{"model": "self-supervised audio encoder (BEST-RQ)", "dataset": "acted Russian speech (Dusha)", "train_examples": 26041, "n_mels": 64, "hop_length": 160, "input": "log_mel", "win_length": 512, "codebook_size": 256, "mask_prob": 0.05, "arch": "quartznet", "norm": "batchnorm", "activation": "relu", "drop_path": 0.2, "depths": [4, 4, 4], "kernel_size": 17, "stem": "single", "widths": [192, 288, 432], "init": "orthogonal", "residual_init": "none", "optimizer": "normuon", "muon_scale": "match_rms_adamw", "lr": 0.0023, "momentum": 0.95, "nesterov": true, "orthogonalizer": "newton_schulz_5", "adamw_lr_other_params": 0.00079, "l1_shrink": 0.03, "cautious_weight_decay": true, "ema_decay": 0.995, "steps": 9200, "batch_size": 256, "epochs": 90.4, "lr_schedule": "cosine", "final_lr_fraction": 0, "warmup_steps": 460, "weight_decay": 0.3, "adamw_weight_decay_other_params": 0}
Rows from block 5 of a small self-supervised audio encoder (BEST-RQ), named by matrix and row number. Rows with one number belong to one channel. Each number is 128 + 32 x the weight over its row's rms, rounded and kept within 0 to 255. All counts start at 0. Numbers have three digits each.
Before each channel's rows are labels from the 100 clips, of 14848, where the channel reaches its highest value: "responds to" is what is common among them. Only what is clearly more common there than usual is listed. The data: acted Russian speech (Dusha).
# convs1: first pointwise conv (model.blocks.5.convs.1.weight, 288x288x1), inputs 58-115
# convs3: second pointwise conv (model.blocks.5.convs.3.weight, 288x288x1, transposed), outputs 58-115

responds to: emotion: neutral
convs1.65:120128128122129120130127128125124130127136128116106134129124127138124129128127129125146154127119124086128121143185128130120078130204128128140129255128129093144130147132127147
convs3.65:234119137127152169124110136160127138134125130125127120128128180119125153128164129120133134103127098128222181128120124127207080161135128120128129193123137130128127128093129118

responds to: emotion: angry
convs1.124:141129119255126126127000148137128075087141079151128140128168129133150128181089131130123137130134110128117128131115136132128160127129093132130128128120136126128125125203126110
convs3.124:125128132255128136127130129131128128134085129122128123119125060142052145129101128103125132124128128128104130128133125000128128128136136187130116128150166129099127144192118128

responds to: emotion: angry
convs1.162:128128122135128129163075080174073114126141128082123128120134032240136133156130090123130238175124128130125119128147126182128125133128130130129130122122127132127121255128135171
convs3.162:130039125139111121133169128124129138131129133109149132112137126197121054127127016126140101128158137139127128128131150150128151128122127122145135142132125157135191126135123176

responds to: emotion: positive
convs1.241:128128092108122111128128129127149121128041090130128121131128129126129128129123117132128128128127132129098129130128128128168126121127127091082067123126124138135085114114150128
convs3.241:121061118128162120128103132127169131125103147122128128128124125128186137128128120128129128110116128138131124141111157159128129168047126130126156131218125128180128129162123151

responds to: emotion: angry
convs1.213:129128125128127137116118183006125121130129128139132128148127212129114138106128121128122107121135052233129130124112134131255126127129130128128128125154128035128169128128128121
convs3.213:128123136135128128165134000076150096127125127047126130128126248127119128125128126131127131129127118127129130140132127081193127127128128137128124128115108126129193143127133096

responds to: emotion: positive
convs1.100:120127127143186129103111129114121107107128130119128109128129127137127125086124128120128073124128130006124109128188141156173122128128130133133128160128123125044036127130108126
convs3.100:131129144118128143145111128124133138132127128102112103119095131124131128128127146129128129137145085128255127166122113126141114128128129127140112198096201113129097121129085135

responds to: emotion: positive
convs1.177:087109128164132176126122255000129128131119133128128125108127124148137130128130165140109170123140113122122128128128183130136139129121135000127128128137169128157118119127118127
convs3.177:178130110127187146129125056101128122095123133154118122170128122129042166144105131129134088134129131111127129126123120114133118129156115204143153129123143134150118131124107128

responds to: emotion: angry
convs1.210:121091129154098179154128134115107165106127127132128128136185128131134119064126107097125045132140035129132128105086122126129156129086131096121143107116128000128141135129119195
convs3.210:242129128132127128129121129115111114119122117133128000128149019128123126164130126134121056128128117105129124129127129150130129127130133246135124127104129129129191153132164145

responds to: emotion: angry
convs1.221:124108128090128132170133089214131131128129087126128127138112154126128118131092133168126204139142123137122129142122139137124183134129083108129139128046128125128120128196127104
convs3.221:130140137047128131169143119147117047125099163128136131127103110106128153136128128128200126126129127123134124067119126145232128130138028128129070210130152128128000128129140123

responds to: emotion: angry
convs1.187:127130129127119130129128120130128128128238124133134115018186129128134128144136134112255091129127120128045179113122095127126125136128125128076121126116141108128087130130228128
convs3.187:128127128247130189108114135117255121126139115128102127182122156126127128127129125131128128000173128125026128118146123160147126127098159128126118224144128182128149088124255124

responds to: emotion: angry
convs1.51:121126114123212123000130128139129126128140155133129127052128103136124124139138138125145138108133134098128113135158128128082153129128123153133128102128146131128088137126130150
convs3.51:107116128086128121108111056134108122163132170108142122129129128083129068129127115132087073094135127128066128100141128113024137127093128124123146109128092133131204128128140125

responds to: emotion: neutral
convs1.89:128130129124123128125130133088119129143122133128130127127134125128127125133127129128126119127125128125142128128147135128128128118130128128130118127255125129128118128128122131
convs3.89:115123123130176127067132118215133161145130128082133129110119125132127127127137084146128076128128126143119128128131116082136127137117128124126098127130194123128123133127116127

responds to: emotion: neutral
convs1.202:124128135115127124125153134129120128128128147107131119122133120149137118103128130127119128128129127131136120129127128127129133127130188096129127145130128128127128127129144128
convs3.202:131128157137135128127135127109111128128128106128129121126141125126134131100130127129126234092099128132129115128128072255025172129137000110145121128128130130132135150128118123

responds to: emotion: neutral
convs1.1:122106128144128155129127107128135128124147119138136086131143122140131129121127112101074112128129132123132151128201130127105118128132131123112124085130130128147126128130128129
convs3.1:128128146126128130128129121128122161128061124144127122129134128255125127129144101114174120131094127177128155123140128129132142136168134255128160134034095146134012128125113128

responds to: emotion: neutral
convs1.242:130128128126100125111083065124115125128132127094119119127162138125128130083111126136128081166090129128136129109126128069133128130130117127255131128125133134128212125131142125
convs3.242:142124129087145129129117108113132136127116120128133035128113108088128128128122149148128129141184128130129128123131115156131127000128172128130138131117122133105129136127128129

responds to: emotion: neutral
convs1.194:129100162134127145125114125093178128126157127087128110142126127106136127106114109127127153124127122106127129170130141123135127135128128191132128136145147128116230132128089101
convs3.194:129077122128131148148122128092081127127129119162128135089177119128118122130127069128128127131137095095128169128128128124128128148137118052157131255113095127121102125108130255

responds to: emotion: angry
convs1.193:138124126123131133137071000128162164130130103117128129124143053126104128133090131130127064099122148125129145089119126130097130110121120091127149132127128130101115128085122129
convs3.193:129108114128130123163137053131127128212128119127121128120135132125128105162165116137114145099037150132000137129128127043169128057127125079127095125128126129127255175131126128

responds to: emotion: neutral
convs1.111:122170107143132138138124118128151160134115111127120129255128128116126108096128157134100080075137127119136125129128119169160120129130000138154145126102130131126141129131128151
convs3.111:081127128125145131131128105121108115125106128167129120121128119127138146105113128128084164169128167139128128130130125064131124141157125128126203128076124129124138110129075123

responds to: emotion: angry
convs1.30:080127105019133149132135133130102058128132127118132106098123134130126128134130124097130125125128130125127000131110128132130100126128152255130128119169195129128255120150120187
convs3.30:128131125185128127128128125095152115127128110134139128141123172112125255123225125131090131126111018205128125000127138142214123128078130138136176071136127122128133204118118129

responds to: emotion: neutral
convs1.256:160135119135196108128112090121102113128052160121130128134132219128101106129180139000128122139124174131255141122091128129127131058130126098130091131095135129033169129129143129
convs3.256:129130146080128098078128137125127085125143119129128131181131079125127149130126129161147131109167128002125128128126127123108128000127145146155112113097126126130109112118133164

responds to: emotion: angry
convs1.160:122117128111117109092127000052129125129129123133152121127144124128111106128168128140129129129134130128135123094116113128124126154130133118153128128128128135128132227127127129
convs3.160:183130128000130126148094128128123129146126129123110180097140128128128127129128140156232139167129128132113125128130121133000128145128130092140129183117112224129130133128126121

responds to: emotion: neutral
convs1.62:109129124125119126149131127105127129112080120127129128127128128128115000128149123129119000131127127127136127155129130098141140128128130184129142133128128128078146141128141078
convs3.62:092155125135128112128102131118129049127127128167128128133127128187127128150114118094128242169131070128124105043128100110148123128121129128120121116132129130158128121127128133

responds to: emotion: angry
convs1.6:128115134180128127049128169000165195128040101128153146130129107135126122126126159138128128158106125132128119162128128130128132127129122117126128127077128168128128122129142117
convs3.6:128116122118128128167158129128162129130129130117147166197129134128122128125128120112133165127128137117123127134159128159157110127125069128128109119128128056120136128129129143

responds to: emotion: positive
convs1.205:136119131133038121121138100122125123118006146155125147139134128129156185150129081131128124127127073177112124114133182112144131228128134135132125134172167131140120128131160128
convs3.205:162128101127125121128122128138186108124129147093134126133128128087128154127129126110129199085190127154106127050152255127140119182129166134133125087129131149128129128122138093

responds to: emotion: angry
convs1.184:170129114133128138111128133130128128126126130169123206132111128149130131129189128116129129128131128128123131129110128128125131128126128128105128138118128126124127123128136129
convs3.184:128126130072128128129127083132141132117129128125150154125128126128128126127125122126119128214128116130126128128133119128192130142129128020131118128124130126140043126129131127

responds to: emotion: neutral
convs1.179:123144130134227098144126128141119173143142141128128172128109131130127089145127145127128149116128127129130128126125111128117107122128127128126123128132131122128135126132114158
convs3.179:147129064128126096128121138098128140128120073134130156128127130128143118092129154126128111038128130000124127128112128128126130125153144131127078120127122127117126135111133132