python train.py --model="self-supervised audio encoder (BEST-RQ)" --n_mels=64 --input="log_mel" --mask_prob=0.05 --norm="batchnorm" --hidden_act="relu" --learning_rate=0.0023 --adamw_lr_other_params=0.00079
Rows from block 5 of a small self-supervised audio encoder (BEST-RQ), named by matrix and row number. Rows with one number belong to one channel. Each number is 500 + 40 x the weight over its row's rms, rounded and kept within 0 to 999. All counts start at 0. Numbers have three digits each. After the name is the row's rms in percent of the matrix's.
After each channel's rows are labels from the 100 clips, of 14848, where the channel reaches its highest value: "loudest band" is the band of the loudest frequency at the time of the peak. Only what is clearly more common there than usual is listed. The data: acted Russian speech (Dusha).
# convs1: first pointwise conv (model.blocks.5.convs.1.weight, 288x288x1), inputs 174-231
# convs3: second pointwise conv (model.blocks.5.convs.3.weight, 288x288x1, transposed), outputs 174-231

convs1.40 050:447430513504435430517541479511508462523507497501481516500500500305400500497491500551464496500495514500489517499498485499500515500488501474480500500497504500414489499459500678
convs3.40 044:559532500498500496474503501585574495497501497497531500501492500484490532489496511505493506495482588496509492531501499479513505472543506516507500505553547484487494516500500571
loudest band: 4000 to 8000 Hz

convs1.161 112:562466321504504548505496504518493479500515490500500497586500501510502516496440471496571509501481492434511563520500495498502501503502499500583498484496515500493461496500499463
convs3.161 092:500517572490509614487474500458488512495500503583480485494497403491377503507444496500511500504505501494500506505514507502505578500499523556517407495513500510437538498497494449
loudest band: 4000 to 8000 Hz

convs1.76 109:499436500499507500473503500494538497464499500491488501459502500556502492517490491473281500498519505518498493416500500499471512501501499502493505384462500500495506487520565460
convs3.76 102:443504500498500475495504529508494504500544499511501501498540643474487497497509489506462460493499492500498483508440499500502501489489499498500519491498498493442479516433442506
loudest band: 4000 to 8000 Hz

convs1.231 082:494511499500448524481505502502494499502525494527405504518500500500313528444500484500500522499503532508504498501498519488501682494500492462509528508500500497478535587511502817
convs3.231 068:500524496500500643518502498493532509498498502504491475512479491558515498508498555507518457493519500515353504502556399497565519573481454422501503490505510500599556504517506481
loudest band: 4000 to 8000 Hz

convs1.29 130:438497499498486443504351500500517500507507501494495560489493480502501530500478520500499496500484564500531415504499500500497502479563444509500503503500497490500498500491503499
convs3.29 097:434479502446499494471535500476504506480502512491514505516495497500479500500501505430472500499510535514573535472499500500448504505503528500497571511573492484502503548483502502
loudest band: 250 to 500 Hz

convs1.66 072:495537464498486565487479500482526499404518498468471535502470491496499596500503544539504334509500566505502399495520497500499493494507505500500500492499500523521494388387539503
convs3.66 098:534454500500664501499501517482535499448139482483494500492501486472467426469479500501501520500474487498500506464518501511450503506503488502599506501499500498501497496478559464
loudest band: 500 to 1000 Hz

convs1.118 094:500499504490515507500521500513502525500711500498501501498540492500457503499510500516517500604500499499491360500499502501500498509526499519509513466572500514504499504501496499
convs3.118 070:500545500446514531499506482489500572393467549512467498527508498508590484535501502502401503501487497497665510494502441505501504501536494418505499523523500436500493502499506430
loudest band: 500 to 1000 Hz

convs1.237 090:500548498400499500508498493505501500592561493500454501502635480500395493495550521499499498511675493500463499489466521500476411486497499511500630517488502546621503505504697484
convs3.237 115:554525506539500499500500500508500504501556499477500514500420500435519500478504501525502501578420500503507518487479498500453496498502503499501508467500511505279483502506499500
loudest band: 250 to 500 Hz

convs1.211 132:499499500478499446498497499508500501608503512486500515499500501522500487500495491504500488523497555500504494512501498500495502436504501473500494620499486501532566500503463573
convs3.211 129:503499500436507500499498501504481527500501503476504500512489508511633500499501507501642512501492513531541507500519493489497392490482523446500467548500495500504523500481499500
loudest band: 250 to 500 Hz

convs1.170 080:519473499522514490515435501498499496426505408505499500500498462590492597508500500501501490500461444635515442521501541500485498443504494498500502501499451501497448496505502547
convs3.170 080:499391426503467534506500518481491482501460493504447499497501499500500485605495491505499510507492540336500440542527481503485492497354499410504500498381502468506642505572478561
loudest band: 250 to 500 Hz

convs1.141 101:500519494477500481523501513500487491470716494462438451370502500493493490500466488537489501510500463499500500507508482502500492510501498489489505525510496141512485501498501589
convs3.141 132:499500500500472505551465501503500500539447599492529497499486462499500500500538428483512500501502497501526546509500507502469448476499546523513500492493510680500505526500509690
loudest band: 4000 to 8000 Hz

convs1.32 082:499503500504500492482499506500515500501500503343542671502489504409517488495498523482506500481502499561485427546500517500488527497528497463500492491504501501513517479497502617
convs3.32 064:500501505495393501438501498541495635485503500464500571499500500498496502499484497442500492548463500502500526500487506496506500494499506501498500501470504499498448500468482500
loudest band: 4000 to 8000 Hz

convs1.269 086:503508414455500248507458502500427469346503500563442503621500498482489500534501500500500499522498495500499487539500532594500500521494499502499510496496500488502626580488499457
convs3.269 105:499503494498499545470489514485505501401500501485557504505491502499489489498500490605518503500501586496502498501500496487520500378500485500500600505463492467494292500490497375
loudest band: 4000 to 8000 Hz

convs1.1 117:500502497482498501555486486499500464490510500532462511448484509500571473544509449533504502501494493477500495449496487500500509472512486499499500468500507501475472502453498999
convs3.1 097:499513501496526493509485450509500502506505493760505516510418500500485500498500500532690501500494525496451483521500464475500499495493448445500483502504498487486499500497488387
loudest band: 4000 to 8000 Hz

convs1.95 098:504502503514510495507500499501495502500522500452471500517547476498500503518404499496481539499533500500500499620460511500505507590502529468500498465480545520503487484510501520
convs3.95 106:503485439539392566530450501524500497531524501607499524459480500501500510580513504489498521502501507500472501503506542493501495473507498500502497487341532517496491500487556487
loudest band: 250 to 500 Hz

convs1.131 085:510504499492505460497504519498500519476488497482498538515490501500477507494480500500501507501505519522508499491501503499522489520548495459497483496479498494507505480479505490
convs3.131 076:504522510572432556500453474497478452464457499510461500500471480509500487500512471515507398504503500500510496518489506488520492415506428454534536461498495494463518514500514508
loudest band: 4000 to 8000 Hz

convs1.273 107:506498515530552499502501470494488494577510489502539554499512431505508497494501565503500504505497494493500540478489497502477493500504490499585483613498500526495516489500500519
convs3.273 094:503464489513484526498508500503520499505497494501590498499528207495497503502508515500501491476492501501548701498492500504478529507503470507496519500499500502500455493500500484
loudest band: 4000 to 8000 Hz

convs1.88 122:500499569460483537500497500500490328490516494474504504486513500549499520497622499502494469500544507507496482540497508501522573488498506505499499501498499505473493546500500416
convs3.88 085:497577500479467409345502518534506501501499492497472507524500500520409492503500497503629499498496210499500503500500531499448500430510459500519499457499497502524499515477504517
loudest band: 500 to 1000 Hz

convs1.114 065:497545321494506504503499521507356625489494533504489630501510501499501500501500529499497497502469497500503349498496469491507514502506511469506501502499478486486502486480514439
convs3.114 060:507557501490496505554500500487540501521500596482500539478500500338500504509500429497479474500502501503500500504520501497508493554499500523510513504503495500573482500458499499
loudest band: 250 to 500 Hz

convs1.134 112:504520497468499612501519502502500500467501538473494497476502488517495499498501515454500485500502500488473463509499500500500414495477501517500496443499497544503423501499505472
convs3.134 089:528507508508495499502498325500496501516502504473497459520500498482493520501507482445476500489502500466490519515500527469509501539471500502499520504475500512468503491501505513
loudest band: 500 to 1000 Hz

convs1.163 072:499494493460502498488488491519500485513492536517423548570522492488490501527497499561521499416539481504562559469485500500513483494503500540512528511498496456503495512467497512
convs3.163 082:529488541497499500497499444427451500504487497500499453465494590512502449482516520563502512497517500500806513505478496499492485506500473500625492494428504450492499486501506498
loudest band: 500 to 1000 Hz

convs1.262 079:499502498507493501484502538456361526522609481564500502514436506500515508509498475506501509483498501498479511495496487513494508505478523346505516521501499456488511494500516483
convs3.262 075:484500554505508525557497497541510500482417478502500456518500499501499482419499487499461497499498498497506373500499501476498500502496487662460500488499467525680463486499500382
loudest band: 500 to 1000 Hz