A small self-supervised audio encoder (BEST-RQ), trained from scratch: widths [192, 288, 432], 26041 training examples.
Rows from block 4 of a small self-supervised audio encoder (BEST-RQ), named by matrix and row number. Rows with one number belong to one channel. Each number is 500 + 40 x the weight over its row's rms, rounded and kept within 0 to 999. All counts start at 0. Numbers have three digits each.
Before each channel's rows are labels from the 100 clips, of 14848, where the channel reaches its highest value: "responds to" is what is common among them. Only what is clearly more common there than usual is listed. The data: acted Russian speech (Dusha). In brackets: how many of the 100, against the usual share in percent.
# convs1: first pointwise conv (model.blocks.4.convs.1.weight, 288x192x1), inputs 96-143
# convs3: second pointwise conv (model.blocks.4.convs.3.weight, 288x288x1, transposed), outputs 96-143

responds to: emotion: angry (41 vs 18.8)
convs1.270:643499558506491435497496501501500494521491499577498500541228500508517500497498499559439500499494546573421520537484480504484527500491499489460500
convs3.270:485484504428517399497498492607506501521508464600483495503501494493499501517494499440500494489501489500573537500490494488492475508504506508496501

responds to: emotion: positive (38 vs 18.4)
convs1.169:500481481569518512501511505500503526325398554485506533570499483500479516500323537494500470535586501456350500500472500500536491536491444505506497
convs3.169:498413501501484492080493494601511488487503507473479495502480497591500491503507499491500505500497494501500496500500544475500469509501502534504498

responds to: emotion: angry (41 vs 18.8)
convs1.230:490502479500503462490507501551502546533500515460494547475500392500492499499505491503506689496501501457500451520454523503500517500501508539468452
convs3.230:492517553504497430529502500587530503505548476500534497500539498501501512500498493538500441496617548527453501495500507518461479436513501536548494

responds to: emotion: neutral (61 vs 35.9)
convs1.229:415477505505499501499503483428502500499499492495613565498499507503450438497505542498525496555501497494496495500511513690479459500501505498500499
convs3.229:498511505503495499500564501497487505503586508500462492483516494500500498529601493509499508507464611499499543507501500496543500649482496514507493

responds to: emotion: positive (40 vs 18.4)
convs1.77:500504515498517494511483557496491613488466500571421474516502500471481529473495500562499496492645508583498507501488586495393499576511527502558498
convs3.77:502498503505500504506358534486487500512500499493419473496468500485491512502497497488507493457500500498530496554500438452514494499531498500460502

responds to: emotion: angry (45 vs 18.8)
convs1.166:383500568498449502559508501501444488564495487461500512507323466502505640491503514520498429513512522500504490668593500492513503514529538500462800
convs3.166:501503500489500392500454499480497406513498542499571526459502531502447481502493499502512506500408497500498506488500501496502501499487510505497500

responds to: emotion: sad (61 vs 26.9)
convs1.259:500556500377500504551499545493515519506476466500500525495500509500499500501501500501549487576496521501501500478439282514500464502483531536502495
convs3.259:501664500509645497499491447500521510504495513501543501501596499653483500501507498499516492479502523501475523501500515506494490489510487500502490

responds to: emotion: positive (38 vs 18.4)
convs1.122:540540509499500503438500504494500505500505562493500499505554379509589485523491254499516632503466509535508500661496501498505512499524509460557497
convs3.122:505514498515512463489500519555502504549504500500520469502500453499499480473486500411482498483508500505507456577501502503504515502501497481485496

responds to: emotion: angry (42 vs 18.8)
convs1.148:501503577462495493514502495498465510507499533498558510489609500505516501518438500532501603491582500520486507500499501623444530524499482499498514
convs3.148:510527719520485493500515500483513499503500476502508534417501514491498500501509585500476496325504413494498514483500455471483500499523501506499496

responds to: emotion: neutral (61 vs 35.9)
convs1.94:490504517480497479500497500520555521497507502552456478576502500487498503451502467501500493501495656500512495500501632499497515502538502452518500
convs3.94:513500501497524483500517503476500504482458484509455496497500483467499537500501500499498501495499503459524471480436495519453431499502500575499496

responds to: emotion: angry (50 vs 18.8)
convs1.116:496501391500677629484499472511501500473501526497499451498335464495504500520493506509498486499474502500500500492500487467488493520516496513415506
convs3.116:507494505505504496444492521500501503497500498356463502498479611500528504502502547498501497474500503469500499536454495501476449491498500506464545

responds to: emotion: angry (42 vs 18.8)
convs1.206:501644588467492542460467337531497537500486488500497560502589500478462583483499495500521488498495543501452498559501500556510500503498500500508500
convs3.206:507497494565503495492441509495513500527489395498498501494489502568479500496501500551510613352500471502509500502488491492468509511504501515500507

responds to: emotion: positive (58 vs 18.4)
convs1.277:487450504500440517494492503478498515500501500500503614532500511496514508500512497502499479533498501504373514517502475521499504507512527519492489
convs3.277:500504497497489500501499447509500494505504502505503490498500506498499476500500447506533501444495498499449500500463499521496496500500525635494532

responds to: emotion: positive (40 vs 18.4); emotion: angry (40 vs 18.8)
convs1.280:500468471494498499528502478500486511500496503494492494479910518350492488541499497493500514588498499497501500500500521488492501497490500510502499
convs3.280:513500474503502503501494502449484561503499499535489500498528228446377500473501518499487513479556501487483480503500575549498500500317500500502500

responds to: emotion: positive (42 vs 18.4)
convs1.85:448497499501492502511472543824508500500500506510617498572535499501244470518511524510501495500500500510504503523573519497529513497499500500499536
convs3.85:503542503498526497504503499500497502515499444463499501499537498500519514500496636539477504492462494509500522494499497500469500513501503498446553

responds to: emotion: neutral (65 vs 35.9)
convs1.212:488494275485503501464498499503495497512498500500624513493494503500502295494496556421499549508500499457516504502507500580479509484501552472478502
convs3.212:491501477494501500491601500498443599479413498486450488528487494516500499504461751499515507636488501502535499500500555491499456504500349500487491

responds to: emotion: angry (48 vs 18.8)
convs1.95:500480487587519500500478499501688498489428491510476530561495504500598505527500544484538475527568520513474510528446491423458485518489530505500565
convs3.95:476504422477502500411484538341529529490504500551500549502496516505503514446492500502499500497506492430493515517503571482581486515505505530499500

responds to: emotion: positive (43 vs 18.4)
convs1.238:500428499499438499518500498497501499500500503546507632448492560504495499565507501493513498519498501530489492557500488500555501498342499505363419
convs3.238:493504496428511483499501548493501498500500497497495528427501450605477538559501501468499500529500501463546504475516501499501509511517465495611500

responds to: emotion: neutral (60 vs 35.9)
convs1.207:500604493428498496492499493500499498490508471507478504500531500500421490500500520507500503500500509500509501498495492515500538495501535492504500
convs3.207:489497500544477502486500512510502502494498501608500499497485492558482506499498505501504501503488501483500492510502501517509490484482500525500491

responds to: emotion: angry (43 vs 18.8)
convs1.17:501566503500486462489459492494558514502510479574448500565533503543561502503493498501484415499498479500503495501500630514460476500506584511595620
convs3.17:499514526484424499501647499512508507477456501504478530498482498469521562509496495463496455498403522402470500502500500497422500511499499427500501

responds to: emotion: neutral (64 vs 35.9)
convs1.214:510468493525499505500497506485514497506501498501558454523500462510409561520498500540617506501492507488499502537491503502499493500505510494505507
convs3.214:501589476501511508670460501468500489468520500500517499499503500491500490495501505500500499507500521499495500500502491471500520492523492499503329

responds to: emotion: neutral (66 vs 35.9)
convs1.88:507502439505499538500502494506495495488595496540494486492500488504498510519496503500529504500516501502500502523500499515505502500498500476425483
convs3.88:499498503496493428502496496496500497494500499500487410504501486499596440585520507535492474477454652489502500509498455508471492501497500500494533

responds to: emotion: angry (41 vs 18.8)
convs1.44:467489438512515482527514500520499488434503502499557498524554501485502501465500465495439505494569505502490448464485389500493510509492504535498500
convs3.44:497495553513504496464588520477498500507499500510493499536465511510508529471491512425499503507556524468500500565505507499257495455505496460516507

responds to: emotion: angry (53 vs 18.8)
convs1.216:500501503453558507506535500501530414502499528503501500499490501501505500504586499489499556372440496496457496508235827497508499502508537507500500
convs3.216:470499502527461555467498498467505494506500491198498507483514408501499493503494505527497504499560512512484610500500507500497494499500502501510500

responds to: emotion: neutral (62 vs 35.9)
convs1.7:645503458518502496489508502506470505498500503495493505487560509484460501457521499565485500504501504568507499507509530519320506504543500504498468
convs3.7:452432509500537510507498432501533498489503567512497504499502500513500496499501505501506498505500464528490492535758588488496484490501507512500497

responds to: emotion: angry (40 vs 18.8)
convs1.266:500539500500500507509586559495500479549492483504522412500500500491576493501504501454494464475498498500510501509495521501502500500501500505505553
convs3.266:499508508506498486500494493499457505514563487499599472475505503513501418500512498495500498513500486516412498499500499567498500489498474499499489

responds to: emotion: angry (48 vs 18.8)
convs1.222:445499512553424503499648521507492491499509500518498484480493526492503525468593501528491502496534497498498499486503499527506462499500503503499499
convs3.222:464508502548500432487497383500474528499500501527503568416449500499502500490492493595545501478500496513508500506481498496480512533504516533503513

responds to: emotion: neutral (61 vs 35.9)
convs1.198:575501490510500500498498448499488504508499536500488454505502506487518504500500500471497503526310500498500508499504492495500502502483500466418499
convs3.198:496526433500501509495498500506611526500501421526509530516500496500486593382447495499522499510518485567486356477500499508498501567533422499500610

responds to: emotion: positive (61 vs 18.4)
convs1.283:493502498502499445492463499464522520562500585314500704498444472337504504500569502540473502532471402531505495507472502506556497479494501501498519
convs3.283:387492576496498490500512497500629509500528500496500502499493489493500495500514497501500514508487572558486485464499513530517503500499472501503502

responds to: emotion: positive (50 vs 18.4)
convs1.273:517437500498497377491505500407528502483509499422500504498541494513506500498513528584500505499498503495484535501498500499498524606500500461500500
convs3.273:499468512489499389507505552506449500501437438510505612496500487493501504498499481499502613502499439554501490526477502502499485495482472495548519

responds to: emotion: positive (48 vs 18.4)
convs1.23:500481520763518506510500500415495510504439515480500481501535459505501482499547501500492490513423494504514503500507466465465500463491513502504536
convs3.23:499508732500490492512812578497525492501511499533504500495517483492499500487484495507501439502512555493546492466502504505500478507325496500499500

responds to: emotion: neutral (65 vs 35.9)
convs1.145:439501509498500510499508475494505314499486503497520460515488500542464484496501492594494511530491500481501504483499506533513501426502489456500500
convs3.145:508543514501445508502527512545485494528488510495446556502494530295497510391491493499500492483526500493496545497500510432541497495488500500499456

responds to: emotion: positive (47 vs 18.4)
convs1.260:500495537548409500457501503506524521516510501500503522483481497492501503498487470499500500501496498513500500500501500516508505500519479502386489
convs3.260:498560580501438504496380501495444463502493473383476508503461497492502390511471511501492528455533526557607500455471500499512499525478501499521503

responds to: emotion: positive (48 vs 18.4)
convs1.5:498501501493514499463499490505510515497498496499496512487493481492519477495509500501499564422485488386576484496546487527500501500422502445464500
convs3.5:498485495502378267453501521503380504523421507499501502506499506499473485514497458504500505502510496488504499443512498505500512571488501516360497

responds to: emotion: neutral (69 vs 35.9)
convs1.46:448500501549519500480431498521489500480486499500500500499463500489492504399491505476501522500518566467498500471500511500500518500503508506505533
convs3.46:499413500509497544530571402499477539379495495500496501490506497506505554499483503497485502691500495491477499397494508491495437493513525495497481